Weights of a small image flow-matching model.
Model: 32-pixel images, activation relu.
Rows from block 8 of a small image flow-matching model, named by matrix and row number. Rows with one number belong to one channel. Each number is 50 + 12 x the weight over its row's rms, rounded and kept within 0 to 99. All counts start at 0.
Before each channel's rows are labels from the 100 images, of 14976 (inputs lightly noised), where the channel reaches its highest value: "place" is the part of the image that holds the peak. Only what is clearly more common there than usual is listed. The data: regions of photos with short descriptions (Visual Genome).
# convs0: first 3x3 conv (model.enc.2.2.convs.0.weight, 128x128x3x3, each kernel summed), inputs 43-85
# convs1: second 3x3 conv (model.enc.2.2.convs.1.weight, 128x128x3x3, transposed, each kernel summed), outputs 43-85

place: middle left
convs0.21:50 50 50 50 50 50 50 50 50 61 50 50 50 50 50 50 50 50 50 50 50 50 50 50 50 50 49 50 50 50 50 50 50 50 50 50 50 50 50 50 50 50 50
convs1.21:50 50 50 50 50 50 50 50 50 27 50 50 50 50 50 50 50 50 50 50 50 50 50 50 50 50 00 50 50 50 50 43 50 51 50 50 50 50 51 50 50 49 50

place: bottom left
convs0.11:50 50 50 50 50 50 50 50 50 32 50 50 50 50 50 50 50 50 50 50 50 50 50 50 50 50 16 50 50 50 50 50 50 50 49 50 50 50 50 50 50 50 50
convs1.11:50 50 50 50 50 50 50 50 50 53 50 50 50 50 50 50 50 50 50 50 50 50 50 50 50 50 00 50 50 51 50 54 50 50 50 50 50 50 52 50 50 51 50

place: bottom left
convs0.43:50 50 50 50 50 50 50 50 50 50 50 50 50 50 50 50 50 50 50 50 50 50 50 50 50 50 00 50 50 50 50 73 50 50 50 50 50 50 59 50 50 50 50
convs1.43:50 50 50 50 50 50 50 50 50 59 50 50 50 50 50 50 50 50 50 50 50 50 50 50 50 50 00 50 50 50 50 50 50 50 50 50 50 50 50 50 50 50 50

place: centre
convs0.3:50 50 50 50 50 50 50 50 50 55 50 50 50 53 50 50 50 50 50 50 50 50 50 50 50 50 18 50 50 50 51 50 50 50 50 50 50 50 51 50 50 51 50
convs1.3:50 50 50 50 50 50 50 50 50 34 50 50 50 50 50 50 50 50 50 50 50 50 50 50 50 50 00 50 50 50 50 49 50 50 50 50 50 50 50 50 50 50 50

place: bottom right
convs0.86:50 50 50 50 50 50 50 50 50 50 50 50 50 50 50 50 50 50 50 50 50 50 50 50 50 50 07 50 50 50 50 50 50 50 50 50 50 50 50 50 50 50 50
convs1.86:50 50 50 50 50 50 50 50 50 16 50 50 50 50 50 50 50 50 50 50 50 50 50 50 50 50 04 50 50 50 50 50 50 50 50 50 50 50 50 50 50 50 50

place: middle right
convs0.0:52 56 50 50 50 50 51 55 50 03 50 50 51 56 50 49 50 50 50 50 50 50 50 50 50 50 42 50 50 50 50 73 50 50 47 50 50 50 56 48 50 53 50
convs1.0:50 50 50 50 50 50 50 50 50 91 50 50 48 50 50 50 50 50 50 50 50 50 50 50 50 50 84 50 50 50 50 54 50 50 50 50 50 50 50 50 50 50 50

place: middle right
convs0.36:50 50 50 50 50 50 50 50 50 70 50 50 50 56 50 50 50 50 50 50 50 50 50 50 50 50 92 50 50 50 50 50 50 50 53 50 50 50 52 50 50 50 50
convs1.36:50 50 50 50 50 50 50 50 50 99 50 50 50 50 50 50 50 50 50 50 50 50 50 50 50 50 94 50 50 47 50 53 50 50 50 50 50 50 50 50 50 50 50

place: bottom right
convs0.111:50 50 50 50 50 50 50 50 50 63 50 50 42 59 50 50 50 50 50 50 50 50 50 50 50 50 89 50 50 50 55 47 50 50 59 50 50 50 50 50 50 50 50
convs1.111:50 50 50 50 50 50 50 50 50 99 50 50 50 50 50 50 50 50 50 50 50 50 50 50 50 50 99 50 50 48 50 51 50 50 50 50 50 50 50 50 50 50 50

place: top right
convs0.112:50 50 50 50 50 50 50 50 50 00 50 50 50 50 50 50 50 50 50 50 50 50 50 50 50 50 00 50 50 50 50 50 50 50 50 50 50 50 50 50 50 50 50
convs1.112:50 50 50 50 50 50 50 50 50 66 50 50 50 50 50 50 50 50 50 50 50 50 50 50 50 50 99 50 50 50 50 50 50 50 50 50 50 50 50 50 50 50 50