Rows from block 12, named by matrix and row number. Rows with one number belong to one channel. Each number is 500 + 40 x the weight over its row's rms, rounded and kept within 0 to 999. All counts start at 0. Numbers have three digits each. After the name is the row's rms in percent of the matrix's.
# convs0: first 3x3 conv (model.mid.2.convs.0.weight, 256x256x3x3), inputs 114-132, a 3x3 kernel for each
# convs1: second 3x3 conv (model.mid.2.convs.1.weight, 256x256x3x3, transposed), outputs 114-132, a 3x3 kernel for each
convs0.5 007:500500500500500500500500500500500500500500500500500500500500500500500500500500500500500500500500500500500500500500500500500500500500500500500500500500500500500500426503498564497504498496500500500500500500500500500500500500500500500500500500500500500500500500500500500500499500500501500500500500500500500500500500500500500500500500500500500500500500500500500500500500500500500500500500500500500500500500500500500500500500500500500500500500500500500500500500500500500500500500500500500500500500500500500500500500500
convs0.8 061:500500500500500500500500500500500500500500500500500500500500500500500500500500500500500500500500500500500500500500500500500501500500500500500500500500500500500500501514503505494493500503489500500500500500500500500500500500500500500500500500500500500500500500500500500500500500500500500500500500500500500500500500500500500500500500500500500500500500500500500500500500500500500500500500500500500500500500500500500500500500500500500500500500500500500500500500500500500500500500500500500500500500500500500500500500500
convs0.13 077:500500500500500500500500500500500500500500500500500500500500500500500500500500500500500500500500500500500500499503502500499499500500500500500500500500500500500500652304432415513544455504501500500500500500499500500500500500500500500500500500500525486499499503500499501500540458499491506501498502500500500500500500500500500500500500500500500500500500500500500500500500500500500500500500500500500500500500500500500500500500500500500500500500500500500500500500500500500500500500500500500500500500500500500500500500500
convs0.19 105:500500500500500500500500500500500500500500500500500500500500500500500500500500500500500500500500500500500500500500500500500500500500500500500500500500500500500500500500500500500500500500500500500500500500500500500500500500500500500500500500500500500500500500500500500500500500500500500500500500500500500500500500500500500500500500500500500500500500500500500500500500500500500500500500500500500500500500500500500500500500500500500500500500500500500500500500500500500500500500500500500500500500500500500500500500500
convs0.31 190:500500500500500500500500500500500500500500500500500500500500500500500500500500500500500500500500500500500500500500567500500500500500500500500500500500500500500500500500500500500500500500500500500500500500500500500500500500500500500500500500500500500500500500500500500500500500500500500500500500500500500500500500500500500500500500500500500500500500500500500500500500500500500500500500500500500500500500500500500500500500500500500500500500500500500500500500500500500500500500500500500500500500500500500500500500500
convs0.36 417:500500500500500500500500500500500500500500500500500500500500500500500500500500500500500500500500500500500500500500500500500500500500447500500500500500500500500500500500500500500500500500500500500500500500500500500500500500500500500500500500500500500500500500500500500500500500500500500500500500500500500500500500500500500500500500500500500500500500500500500500500500500500500500500500500500500500500500500500500500500500500500500500500500500500500500500500500500500500500500500500500500500500500500500500500500500
convs0.46 098:500500500500500500500500500500500500500500500500500500500500500500500500500500500500500500500500500500500500500500500500500500500500500500500500500500500500500500500500500500500500500500500500500500500500500500500500500500500500500500500500500500500500500500500500500500500500500500500500500500500500500500500500500500500500500500500500500500500500500500500500500500500500500500500500500500500500500500500500500500500500500500500500500500500500500500500500500500500500500500500500500500500500500500500500500500500
convs0.47 275:500500500500500500500500500500500500500500500500500500500500500500500500500500500500500500500500500500500500500547889500500500500500500500500500500500500500500500500500500500500500500500500500500500500500500500500500500500500500500500500500500500500500500500500500500500500500500500500500500500500500500500500500500500500500500500500500500500500500500500500500500500500500500500500500500500500500500500500500500500500500500500500500500500500500500500500500500500500500500500500500500500500500500500500500500500500
convs0.50 027:500500500500500500500500500500500500500500500500500500500500500500500500500500500500500500500500500500500500500500500500500500500500500500500500500500500500500500520500501500501500500501500500500500500500500500500500500500500500500500500500500500500500500500500500500500500500500500500500500500500500500500500500500500500500500500500500500500500500500500500500500500500500500500500500500500500500500500500500500500500500500500500500500500500500500500500500500500500500500500500500500500500500500500500500500500500
convs0.52 016:500500500500500500500500500500500500500500500500500500500500500500500500500500500500500500500500500500500500500500500500500500500500500500500500500500500500500500438446500472425500500500531500500500500500500500500500500500500500500500500500500500500500500500500500500500500500500500500500500500500500500500500500500500500500500500500500500500500500500500500500500500500500500500500500500500500500500500500500500500500500500500500500500500500500500500500500500500500500500500500500500500500500500500500500500500500
convs0.59 028:500500500500500501499500500500500500500500500500500500501499501500500500500498500500500500500500500500500500493477509500497502503497501500500500500500500500500500617660374582556490392470487497498499499499501500499501500500500500500500500500500511509488502500502499503498517544452503503500470506497500499500500500501500499500500500500500500500500501500500500500500500500500500500500500500500500500500500500500500500500500500500500500500500500500500500500500500500500500500500500500500500500500500500500500500500500
convs0.62 012:500500500500500500500500500500500500500500500500500500500500500500500500500500500500500500500500500500500500500500500500500500500500500500500500500500500500500500366500500500464500500500500500500500500500500500500500500500500500500500500500500500500500500500500500500500500500500500500500500500500500500500500500500500500500500500500500500500500500500500500500500500500500500500500500500500500500500500500500500500500500500500500500500500500500500500500500500500500500500500500500500500500500500500500500500500500
convs0.74 278:500500500500500500500500500500500500500500500500500500500500500500500500500500500500500500500500500500500500500500516501502495500498499500500500500500500500500500544568379457449565500493501498500500501500501500500500500500500500500500500500500501500485499500507500502499501512463498492520500502499500500500500500500500500500500500500500500500500500500500500500500500500500500500500500500500500500500500500500500500500500500500500500499500500500500500500500500500500500500500500500500500500500500500500500500500500
convs0.80 278:500500500500500500500500500500500500500500500500500500500500500500500500500500500500500500500500500500500500499500500500500502500500500500500500500500500500500500520498528478496487509500506500500500500500500500500500500500500500500500500500500502500501499500498501500500504500502498500496501500500500500500500500500500500500500500500500500500500500500500500500500500500500500500500500500500500500500500500500500500500500500500500500500500500500500500500500500500500500500500500500500500500500500500500500500500500
convs0.101 101:500500500500500500500500500500500500500500500500500500500500500500500500500500500500500500500500500500500500501500504500500500500500500500500500500500500500500500468346585585540430501502504500500500500500500500500500500500500500500500500500500499499499500500500500500500498499500500500491500501500500500500500500500500500500500500500500500500500500500500500500500500500500500500500500500500500500500500500500500500500500500500500500500500500500500500500500500500500500500500500500500500500500500500500500500500500
convs0.112 021:500500500500500500500500500500500500500500500500500500500500500500500500500500500500500500500500500500500500500500500500500500500500500500500500500500500500500500486500500500499500500500500500500500500500500500500500500500500500500500500500500500500500500500500500500500500500500500500500500500500500500500500500500500500500500500500500500500500500500500500500500500500500500500500500500500500500500500500500500500500500500500500500500500500500500500500500500500500500500500500500500500500500500500500500500500500
convs0.114 010:500500500500500500500500500500500500500500500500500500500500500500500500500500500500500500500500500500500500500500500500500500500500500500500500500500500500500500416509511506494497557497502500500500500500500500500500500500500500500500500500500499501500500500500501500500499501501501500500502500500500500500500500500500500500500500500500500500500500500500500500500500500500500500500500500500500500500500500500500500500500500500500500500500500500500500500500500500500500500500500500500500500500500500500500500500500
convs0.115 023:500500500500500500500500500500500500500500500500500500500500500500500500500500500500500500500500500500500500500500500500500500500500500500500500500500500500500500500500500500500500500500500500500500500500500500500500500500500500500500500500500500500500500500500500500500500500500500500500500500500500500500500500500500500500500500500500500500500500500500500500500500500500500500500500500500500500500500500500500500500500500500500500500500500500500500500500500500500500500500500500500500500500500500500500500500500
convs0.117 009:500500500500500500500500500500500500500500500500500500500500500500500500500500500500500500500500500500500500500500500500500500500500500500500500500500500500500500539504508354480500522507501500500500500500500500500500500500500500500500500500500500500500500500500500500500500500501500500500500500500500500500500500500500500500500500500500500500500500500500500500500500500500500500500500500500500500500500500500500500500500500500500500500500500500500500500500500500500500500500500500500500500500500500500500500500500
convs0.119 008:500500500500500500500500500500500500500500500500500500500500500500500500500500500500500500500500500500500500500500499500500500499500500500500500500500500500500500502502500498501484507500517500500500500500500500500500500500500500500500500500500500499501500500500501500500501500501500500499502500501500500500500500500500500500500500500500500500500500500500500500500500500500500500500500500500500500500500500500500500500500500500500500500500500500500500500500500500500500500500500500500500500500500500500500500500500
convs0.138 365:500500500500500500500500500500500500500500500500500500500500500500500500500500500500500500500500500500500500500500500500500500500500500500500500500500500500500500699500500500500500500500500500500500500500500500500500500500500500500500500500500500500500500500500500500500500500500500500500500500500500500500500500500500500500500500500500500500500500500500500500500500500500500500500500500500500500500500500500500500500500500500500500500500500500500500500500500500500500500500500500500500500500500500500500500500500
convs0.147 069:500500500500500500500500500500500500500500500500500500500500500500500500500500500500500500500500500500500500500500500500500500500500500500500500500500500500500500496499506500500501500501501500500500500500500500500500500500500500500500500500500500500500500500500500500500499500500500500500500500500500500500500500500500500500500500500500500500500500500500500500500500500500500500500500500500500500500500500500500500500500500500500500500500500500500500500500500500500500500500500500500500500500500500500500500500500
convs0.167 370:500500500500500500500500500500500500500500500500500500500500500500500500500500501500500500500500500500500500496526500500486502502500500500500500500500500500500500697356614429609473474442510499500500500500502500500501500500500500500500500500500518470503499518495500500500542444545497524496492501500500500500500500500500500500500500500500500500500500499499501500500498500500500500500500500500500500500500500500500500500500500500500500500500500500500500500501500500500500500500500500500500500500500500500500500500500
convs0.179 126:500500500500500500500500500500500500500500500500500500500500500500500500500500500500500500500500500500500500501500505497498500498503499500500500500500500500500500501431490508662406534385547500500500500500500500500500500500500500500500500500500498500493500509500500500500500487496504510500500499501500500500500500500500500500500500500500500500500500500500500500500500500500500500500500500500500500500500500500500500500500500500500500500500500500500500500500500500500500500500500500500500500500500500500500500500500
convs0.206 183:500500500500500500500500500500500500500500500500500500500500500500500500500500500500500500500500500500500500498500500500500500500500500500500500500500500500500500553460500534470482425585533500500500500500500500500500500500500500500500500500500501500500501500500500500500502498500504500501500500500500500500500500500500500500500500500500500500500500500500500500500500500500500500500500500500500500500500500500500500500500500500500500500500500500500500500500500500500500500500500500500500500500500500500500500500500
convs0.210 020:500500500500500500500500500500500500500500500500500500500500500500500500500500500500500500500500500500500500500500500500501500500500500500500500500500500500500500445503497513494455503490502500500500500500500500500500500500500500500500500500500501500500500499500500499501501499500500499500500499501500500500500500500500500500500500500500500500500500500500500500500500500500500500500500500500500500500500500500500500500500500500500500500500500500500500500500500500500500500500500500500500500500500500500500500500500
convs0.220 102:500500500500500500500500500500500500500500500500500500500500500500500500500500500500500500500500500500500500502500500500500500500500500500500500500500500500500500485500500521500499469511495500500500500500500500500500500500500500500500500500500498500500500500500500500500496500500501500500500500500500500500500500500500500500500500500500500500500500500500500500500500500500500500500500500500500500500500500500500500500500500500500500500500500500500500500500500500500500500500500500500500500500500500500500500500500
convs0.230 011:500500500500500500500500500500500500500500500500500500500500500500500500500500500500500500500500500500500500500500500500500500500500500500500500500500500500500500500478500501500499472500500500500500500500500500500500500500500500500500500500500500500500500500500500500500500500500500500500500500500500500500500500500500500500500500500500500500500500500500500500500500500500500500500500500500500500500500500500500500500500500500500500500500500500500500500500500500500500500500500500500500500500500500500500500500500
convs0.242 214:500500500500500500500500500500500500500500500500500500500500500500500500500500500500500500500500500500500500500469500500500500500500500500500500500500500500500500503501498500501535500497478500500500500500500500500500500500500500500500500500500500500500500500500500500500499501500500500500500500500500500500500500500500500500500500500500500500500500500500500500500500500500500500500500500500500500500500500500500500500500500500500500500500500500500500500500500500500500500500500500500500500500500500500500500500500
convs1.5 012:500500500500500500500500500500500500500500500500500500500500500500500500500500500500500500500500500500500500500500500500500500500500500500500500500500500500500500500500500500500500500500500500500500500500500500500500500500500500500500500500500500500500500500500500500500500500500500500500500500500500500500500500500500500500500500500500500500500500500500500500500500500500500500500500500500500500500500500500500500500500500500500500500500500500500500500500500500500500500500500500500500500500500500500500500500500
convs1.8 072:500500500500500500500500500500500500500500500500500500500500500500500500500500500500500500500500500500500500500500500500500500500500500500500500500500500500500500500500500500500500500500500500500500500500500500500500500500500500500500500500500500500500500500500500500500500500500500500500500500500500500500500500500500500500500500500500500500500500500500500500500500500500500500500500500500500500500500500500500500500500500500500500500500500500500500500500500500500500500500500500500500500500500500500500500500500
convs1.13 119:500500500500500500500500500500500500500500500500500500500500500500500500500500500500500500500500500500500500499500500500500500500500500499501500500500500500500500499500500500500500500500500501500500499500500500500500500500500500500500500500500499500500500500500500500500500500500500500500500500500502500500499500500500500500501500500500500500500500500500500500500500500500500500499500500500500500500500500500500500500500500500500500500500500500500500500500500500500500500500500500500500500500500500500500500500500
convs1.19 023:500500500500500500500500500500500500500500500500500500500500500500500500500500500500500500500500500500500500500500500500500500500500500500500500500500500500500500500500500500500500500500500500500500500500500500500500500500500500500500500500500500500500500500500500500500500500500500500500500500500500500500500500500500500500500500500500500500500500500500500500500500500500500500500500500500500500500500500500500500500500500500500500500500500500500500500500500500500500500500500500500500500500500500500500500500500
convs1.31 099:500500500500500500500500500500500500500500500500500500500500500500500500500500500500500500500500500500500500500500500500500500500500500500500500500500500500500500500500500500500500500500500500500500500500500500500500500500500500500500500500500500500500500500500500500500500500500500500500500500500500500500500500500500500500500500500500500500500500500500500500500500500500500500500500500500500500500500500500500500500500500500500500500500500500500500500500500500500500500500500500500500500500500500500500500500500
convs1.36 083:500500500500500500500500500500500500500500500500500500500500500500500500500500500500500500500500500500500500500500500500500500500500500500500500500500500500500500500500500500500500500500500500500500500500500500500500500500500500500500500500500500500500500500500500500500500500500500500500500500500500500500500500500500500500500500500500500500500500500500500500500500500500500500500500500500500500500500500500500500500500500500500500500500500500500500500500500500500500500500500500500500500500500500500500500500500
convs1.46 037:500500500500500500500500500500500500500500500500500500500500500500500500500500500500500500500500500500500500500500500500500500500500500500500500500500500500500500500500500500500500500500500500500500500500500500500500500500500500500500500500500500500500500500500500500500500500500500500500500500500500500500500500500500500500500500500500500500500500500500500500500500500500500500500500500500500500500500500500500500500500500500500500500500500500500500500500500500500500500500500500500500500500500500500500500500500
convs1.47 030:500500500500500500500500500500500500500500500500500500500500500500500500500500500500500500500500500500500500500500500500500500500500500500500500500500500500500500500500500500500500500500500500500500500500500500500500500500500500500500500500500500500500500500500500500500500500500500500500500500500500500500499500500500500500500500500500500500500500500500500500500500500500500500500500500500500500500500500500500500500500500500500500500500500500500500500500500500500500500500500500500500500500500500500500500500500
convs1.50 037:500500500500500500500500500500500500500500500500500500500500500500500500500500500500500500500500500500500500500500500500500500500500500500500500500500500500500500500500500500500500500500500500500500500500500500500500500500500500500500500500500500500500500500500500500500500500500500500500500500500500500500500500500500500500500500500500500500500500500500500500500500500500500500500500500500500500500500500500500500500500500500500500500500500500500500500500500500500500500500500500500500500500500500500500500500500
convs1.52 032:500500500500500500500500500500500500500500500500500500500500500500500500500500500500500500500500500500500500500500500500500500500500500500500500500500500500500500500500500500500500500500500500500500500500500500500500500500500500500500500500500500500500500500500500500500500500500500500500500500500500500500500500500500500500500500500500500500500500500500500500500500500500500500500500500500500500500500500500500500500500500500500500500500500500500500500500500500500500500500500500500500500500500500500500500500500
convs1.59 073:500500500500500500500500499500500500500500500500500498500500500500500499500500501500500500500500501499500498500501500498501499502501506500500499500500498502496504500500499500500500501504505500499500500500501498501493500500500499499500501499503500501500500500499502501506500500500500500500500500500500499501500501501498496493500500500500501500499498495500500500500499499500500502500500500501499500501500506500500500500500500500500500500500500500500500499500498500500500500500500500500501500500500500500501499500499
convs1.62 030:500500500500500500500500500500500500500500500500500500500500500500500500500500500500500500500500500500500500500500500500500500500500500500500500500500500500500500500500500500500500500500500500500500500500500500500500500500500500500500500500500500500500500500500500500500500500500500500500500500500500500500500500500500500500500500500500500500500500500500500500500500500500500500500500500500500500500500500500500500500500500500500500500500500500500500500500500500500500500500500500500500500500500500500500500500500
convs1.74 686:500500500500500500500500500500500500500500500500500500500500500500500500500500500500500500500500501500500500500507500500499499500500500500500500500500500500500500500517497500499498500500500500498499500500503500500500500500501500500498500500500500516499501499497500500500500500500500500500500500500500479501500505502500500500500483500500501503500500500500500500500500499500500500500500500500500498500500500500500501500500500500500500500500500500500501500500500500500500500500500500500500500500502500500500500500500
convs1.80 435:500500500500500500500500500500500500500500500500500500500500500500500500500500500500500500500500500500500500500500501500499500500500500500500500500500500500500500500500504500500500500498500500500499500501500500500500500500500500500500500500500500500503500499500500499500500500500500500500500500500500500496500501500500501500500500494500500503500501502500500500500500500500500500500500500500500500500500499500500500500500500500500500500500500500500500500500500500500500500500500500500500500500500500500500500500500
convs1.101 517:500500500500500500500500500500500500500500500500500500500500500500500500500500500500500500500500500500500500500500500500500500500500500500500500500500500500500500500500500500500500500500500500500500500500500500500500500500500500500500500500500500500500500500500500500500500500500500500500500500500500500500500500500500500500500500500500500500500500500500500500500500500500500500500500500500500500500500500500500500500500500500500500500500500500500500500500500500500500500500500500500500500500500500500500500500500
convs1.112 079:500500500500500500500500500500500500500500500500500500500500500500500500500500500500500500500500500500500500500500500500500500500500500500500500500500500500500500500500500500500500500500500500500500500500500500500500500500500500500500500500500500500500500500500500500500500500500500500500500500500500500500500500500500500500500500500500500500500500500500500500500500500500500500500500500500500500500500500500500500500500500500500500500500500500500500500500500500500500500500500500500500500500500500500500500500500
convs1.114 012:500500500500500500500500500500500500500500500500500500500500500500500500500500500500500500500500500500500500500500500500500500500500500500500500500500500500500500500500500500500500500500500500500500500500500500500500500500500500500500500500500500500500500500500500500500500500500500500500500500500500500500500500500500500500500500500500500500500500500500500500500500500500500500500500500500500500500500500500500500500500500500500500500500500500500500500500500500500500500500500500500500500500500500500500500500500
convs1.115 015:500500500500500500500500500500500500500500500500500500500500500500500500500500500500500500500500500500500500500500500500500500500500500500500500500500500500500500500500500500500500500500500500500500500500500500500500500500500500500500500500500500500500500500500500500500500500500500500500500500500500500500500500500500500500500500500500500500500500500500500500500500500500500500500500500500500500500500500500500500500500500500500500500500500500500500500500500500500500500500500500500500500500500500500500500500500
convs1.117 007:500500500500500500500500500500500500500500500500500500500500500500500500500500500500500500500500500500500500500500500500500500500500500500500500500500500500500500500500500500500500500500500500500500500500500500500500500500500500500500500500500500500500500500500500500500500500500500500500500500500500500500500500500500500500500500500500500500500500500500500500500500500500500500500500500500500500500500500500500500500500500500500500500500500500500500500500500500500500500500500500500500500500500500500500500500500
convs1.119 017:500500500500500500500500500500500500500500500500500500500500500500500500500500500500500500500500500500500500500500500500500500500500500500500500500500500500500500500500500500500500500500500500500500500500500500500500500500500500500500500500500500500500500500500500500500500500500500500500500500500500500500500500500500500500500500500500500500500500500500500500500500500500500500500500500500500500500500500500500500500500500500500500500500500500500500500500500500500500500500500500500500500500500500500500500500500
convs1.138 363:500500500500500500500500500500500500500500500500500500500500500500500500500500500500500500500500500500500500500500500500500500500500500500500500500500500500500500500500500500500500499500500500500500500500500500500500500500500500500500500500500500500500500500500500500500500500500500500500500500500500500499500500500501500500500500500500500500500500500500500500500500500500500500500500500500500500500500500500500500500500500500500500500500500500500500500500500500500500500500500500500500500500500500500500500500500
convs1.147 193:500500500500500500500500500500500500500500500500500500500500500500500500500500500500500500500500500500500500500500500500500500500500500500500500500500500500500500500500500500500500500500500500500500500500500500500500500500500500500500500500500500500500500500500500500500500500500500500500500500500500500500500500500500500500500500500500500500500500500500500500500500500500500500500500500500500500500500500500500500500500500500500500500500500500500500500500500500500500500500500500500500500500500500500500500500500
convs1.167 851:500500500500500500500500500500500500500500500500500500501500500500500500500500500499500500500500500500500500508500499498500499499500500500500500500500500500500500506496505500500500500504500496500501501500500500500500503501499499500500500500500507500502499500498500502500500500500500500500500500500491500500502500504503497500487500501502500506503500500500500500500500500500500500502500499499500500500500500500500500500500500500500501499500500501500500500500500500500500500500500500500500500500500500500500500500500
convs1.179 192:500500500500500500500500500500500500500500500500500500500500500500500500500500500500500500500500500500500500500500491500500501500500501501500495499501502500499503500500499500500500500500500500500502500500499500500499500500500500500500500500500501500498500500500500499501500500500500500500500500500500500505500500499499500500500500503500500500500500500500500500500500500500500500500500500500500500500500500500500500500500500500500500500500500500500500500500500500500500500500500500500500500500500500500498500500499
convs1.206 534:500500500500500500500500500500500500500500500500500500500500500500500500500500500500500500500500500500500500500500500505503500500500500500500500500500500500502500500500500500500500501500500500500500499499500499500500500500500503502500500499500500500500510500500500500500500500500500500500500500500500500500500500500500500500500500500482499500500500500500500500504501500500500500500500500500500500500500500500500500500500500500499500500500500500500500500500500500500500501500500499501500500500500496500500500499500
convs1.210 080:500500500500500500500500500500500500500500500500500500500500500500500500500500500500500500500500500500500500500500500500500500500500500500500500500500500500500500500500500500500500500500500500500500500500500500500500500500500500500500500500500500500500500500500500500500500500500500500500500500500500500500500500500500500500500500500500500500500500500500500500500500500500500500500500500500500500500500500500500500500500500500500500500500500500500500500500500500500500500500500500500500500500500500500500500500500
convs1.220 228:500500500500500500500500500500500500500500500500500500500500500500500500500500500500500500500500500500500500500500500500500500500500500500500500500500500500500500500500500500500500500500500500500500500500500500500500500500500500500500500500500500500500500500500500500500500500500500500500500500500500500500500500500500500500500500500500500500500500500500500500500500500500500500500500500500500500500500500500500500500500500500500500500500500500500500500500500500500500500500500500500500500500500500500500500500500
convs1.230 039:500500500500500500500500500500500500500500500500500500500500500500500500500500500500500500500500500500500500500500500500500500500500500500500500500500500500500500500500500500500500500500500500500500500500500500500500500500500500500500500500500500500500500500500500500500500500500500500500500500500500500500500500500500500500500500500500500500500500500500500500500500500500500500500500500500500500500500500500500500500500500500500500500500500500500500500500500500500500500500500500500500500500500500500500500500500
convs1.242 518:500500500500500500500500500500500500500500500500500500500500500500500500500500500500500500500500500500500500500500500500500500500500500500500500500500500500500500500500500500499500500500500500500500500500500500500500500500500500500500500500500500500500500500500500500500500500500500500500500500500500500500500501500500500501500500499500500500500500500500500500500500500500500500500500500500500500500500500500500500500500500500500500500500500500500500500500500500500500500500500500500500500500500500500500500500500