config.toml
model = "image flow-matching model"
dataset = "regions of photos with short descriptions (Visual Genome)"
train_examples = 203450
image_size = 32
horizontal_flip = true
conditioning = "none"
arch = "unet"
objective = "flow_matching"
cond_dim = 256
logit_normal_time = false
norm = "groupnorm"
activation = "relu"
weight_standardization = false
channel_attention = "eca"
widths = [64, 64, 128, 256]
blocks_per_level = 3
scale_shift_norm = true
dropout = 0.1
attention = true
upsampling = "nearest_conv"
init = "xavier_uniform"
residual_init = "scaled_by_depth"
optimizer = "soap"
beta2 = 0.999
lr = 0.0016
beta1 = 0.9
shampoo_beta = 0.999
eps = 1e-08
precondition_frequency = 32
max_precond_dim = 1024
merge_dims = true
one_sided = false
adamw_lr_other_params = 0.0028
grad_clip = 1.0
l1_shrink = 0.03
ema_decay = 0.99
steps = 6100
batch_size = 128
epochs = 3.8
lr_schedule = "cosine"
final_lr_fraction = 0.01
warmup_steps = 300
weight_decay = 0.2
adamw_weight_decay_other_params = 0.01
Rows from block 6 of a small image flow-matching model, named by matrix and row number. Rows with one number belong to one channel. Each number is 500 + 40 x the weight over its row's rms, rounded and kept within 0 to 999. All counts start at 0. Numbers have three digits each.
After each channel's rows are labels from the 100 images, of 14976 (inputs lightly noised), where the channel reaches its highest value: "peak at" is the part of the image that holds the peak. Only what is clearly more common there than usual is listed. The data: regions of photos with short descriptions (Visual Genome).
# convs0: first 3x3 conv (model.enc.2.0.convs.0.weight, 128x128x3x3, each kernel summed), inputs 0-127
# convs1: second 3x3 conv (model.enc.2.0.convs.1.weight, 128x128x3x3, transposed, each kernel summed), outputs 0-127

convs0.75:500498500500499500500563500500500500500500500500500523500500500500500499500500500500500500496500500500500500500496500499499499500500500499500500500500500500500500500500491500499500500500500499500499500500499942500500499494499500500500500500500497500500496500500500499500499500500500500500500500500500491500500500500500500496500500500500500500500499500500564500500500500489500500500500
convs1.75:500500500500500500500498500500500500500500500856500473500500500500500500500500500500500500494500500500500500500500500500564500500500500500500500500500500500563500500498500500500500500500500500500500500500500752500500498500496500500500500500500500500500500500500500500500500500500500500500500500500500513500500500500500550500500500500500500500500500500500445500500500489500500500500500
peak at: bottom centre; bottom left

convs0.57:500480500500500500500648500500500500500500499500500606500500500500500500500500500500500500563500500500500500500536500500500521500500500497500500500508500500501500500500575500498500500500500500500500500500500842500500500574500500500500500500500545500500556500500500517500500500500500500500500500500500553500500500500500500551500500500500500500500500500500636500500500500590500500500500
convs1.57:500500500500500500500498500500500500500500500742500546500500500500500500500500500500500500509500500500500500500500500500500514500500500500500500500500500500600500500500500500500500500500500500500500500500500675500500500500500500500500500500500499500500500500500500500500500500500500500500500500500500548500500500500500500500500500500500501500500499500500186500506500549500500500500500
peak at: bottom right

convs0.6:500500500500500500500549500500500500500500500500500499500500500500500500500500500500500500498500500500500500500498500500500499500500500500500500500500500500500500500500499500500500500500500500500500500500500950500500500498500500500500500500500498500500498500500500499500500500500500500500500500500500499500500500500500500498500500500500500500500500500500514500500500500499500500500500
convs1.6:500500500500500500500498500500500500500500500788500477500500500500500500500500500500500500449500500500500500500500500500508501500500500500500500500500500500540500500500500500500500500500500500500500500500500820500500499500498500500500500500500500500500500500500500500500500500500500500500500500500500518500500500500500503500500500500500500500500500500500380500500500498500500500500500
peak at: bottom right; bottom centre

convs0.51:500500500500500500500612500500500500500500500500500558500500500500500500500500500500500500495500500500500500500496500500500497500500500500500500500500500500500500500500531500500500500500500500500500500500500917500500500496500500500500500500500496500500495500500500497500500500500500500500500500500500497500500500500500500496500500500500500500500500500500606500500500500553500500500500
convs1.51:500500500500500500500487500500500500500500500892500477500500500500500500500500500500500500376500500500500500500500500500519500500500500500500500500500500500575500500500500500500500500500500500500500500500500650500500500500498500500500500500500500500500500500500500500500500500500500500500500500500500499500500500500500521500500500500500500500500500500500421500500500491500500500500500
peak at: bottom centre; bottom left

convs0.64:500500500500500500500500500500500500500500500500500500500500500500500500500500500500500500500500500500500500500500500500500500500500500500500500500500500500500500500500500500500500500500500500500500500500500066500500500500500500500500500500500500500500500500500500500500500500500500500500500500500500500500500500500500500500500500500500500500500500500500500500500500500627500500500500
convs1.64:500500500500500500500500500500500500500500500440500496500500500500500500500500500500500500500500500500500500500500500500500500500500500500500500500500500500499500500500500500500500500500500500500500500500500926500500500500500500500500500500500500500500500500500500500500500500500500500500500500500500500500500500500500500500500500500500500500500500500500641500500500500500500500500500
peak at: top left

convs0.30:500475500500500500500657500500499500500500499500500596500500500500500500500500500500500500537500500500500500500509500500500500500499500493500500500497500500499500500498552500497500500500500500500501500500501877500500500545501500500500500500500522500500522500500500498500500500500500500500498500500500518500500500500500500526500500500500500500500500500500632500500500500552500500500500
convs1.30:500500500500500500500474500500500500500500500877500511500500500500494500500500500500500500407500500500500500500500500500551500500500500500500500500500500500589500500488500500500500500500500500500500500500500681500500500500498500500500500500500500500500500500500500500500500500500500500503500500500500519500500500500500548489500500500500500500500500500500423500515500519482500500500500
peak at: bottom right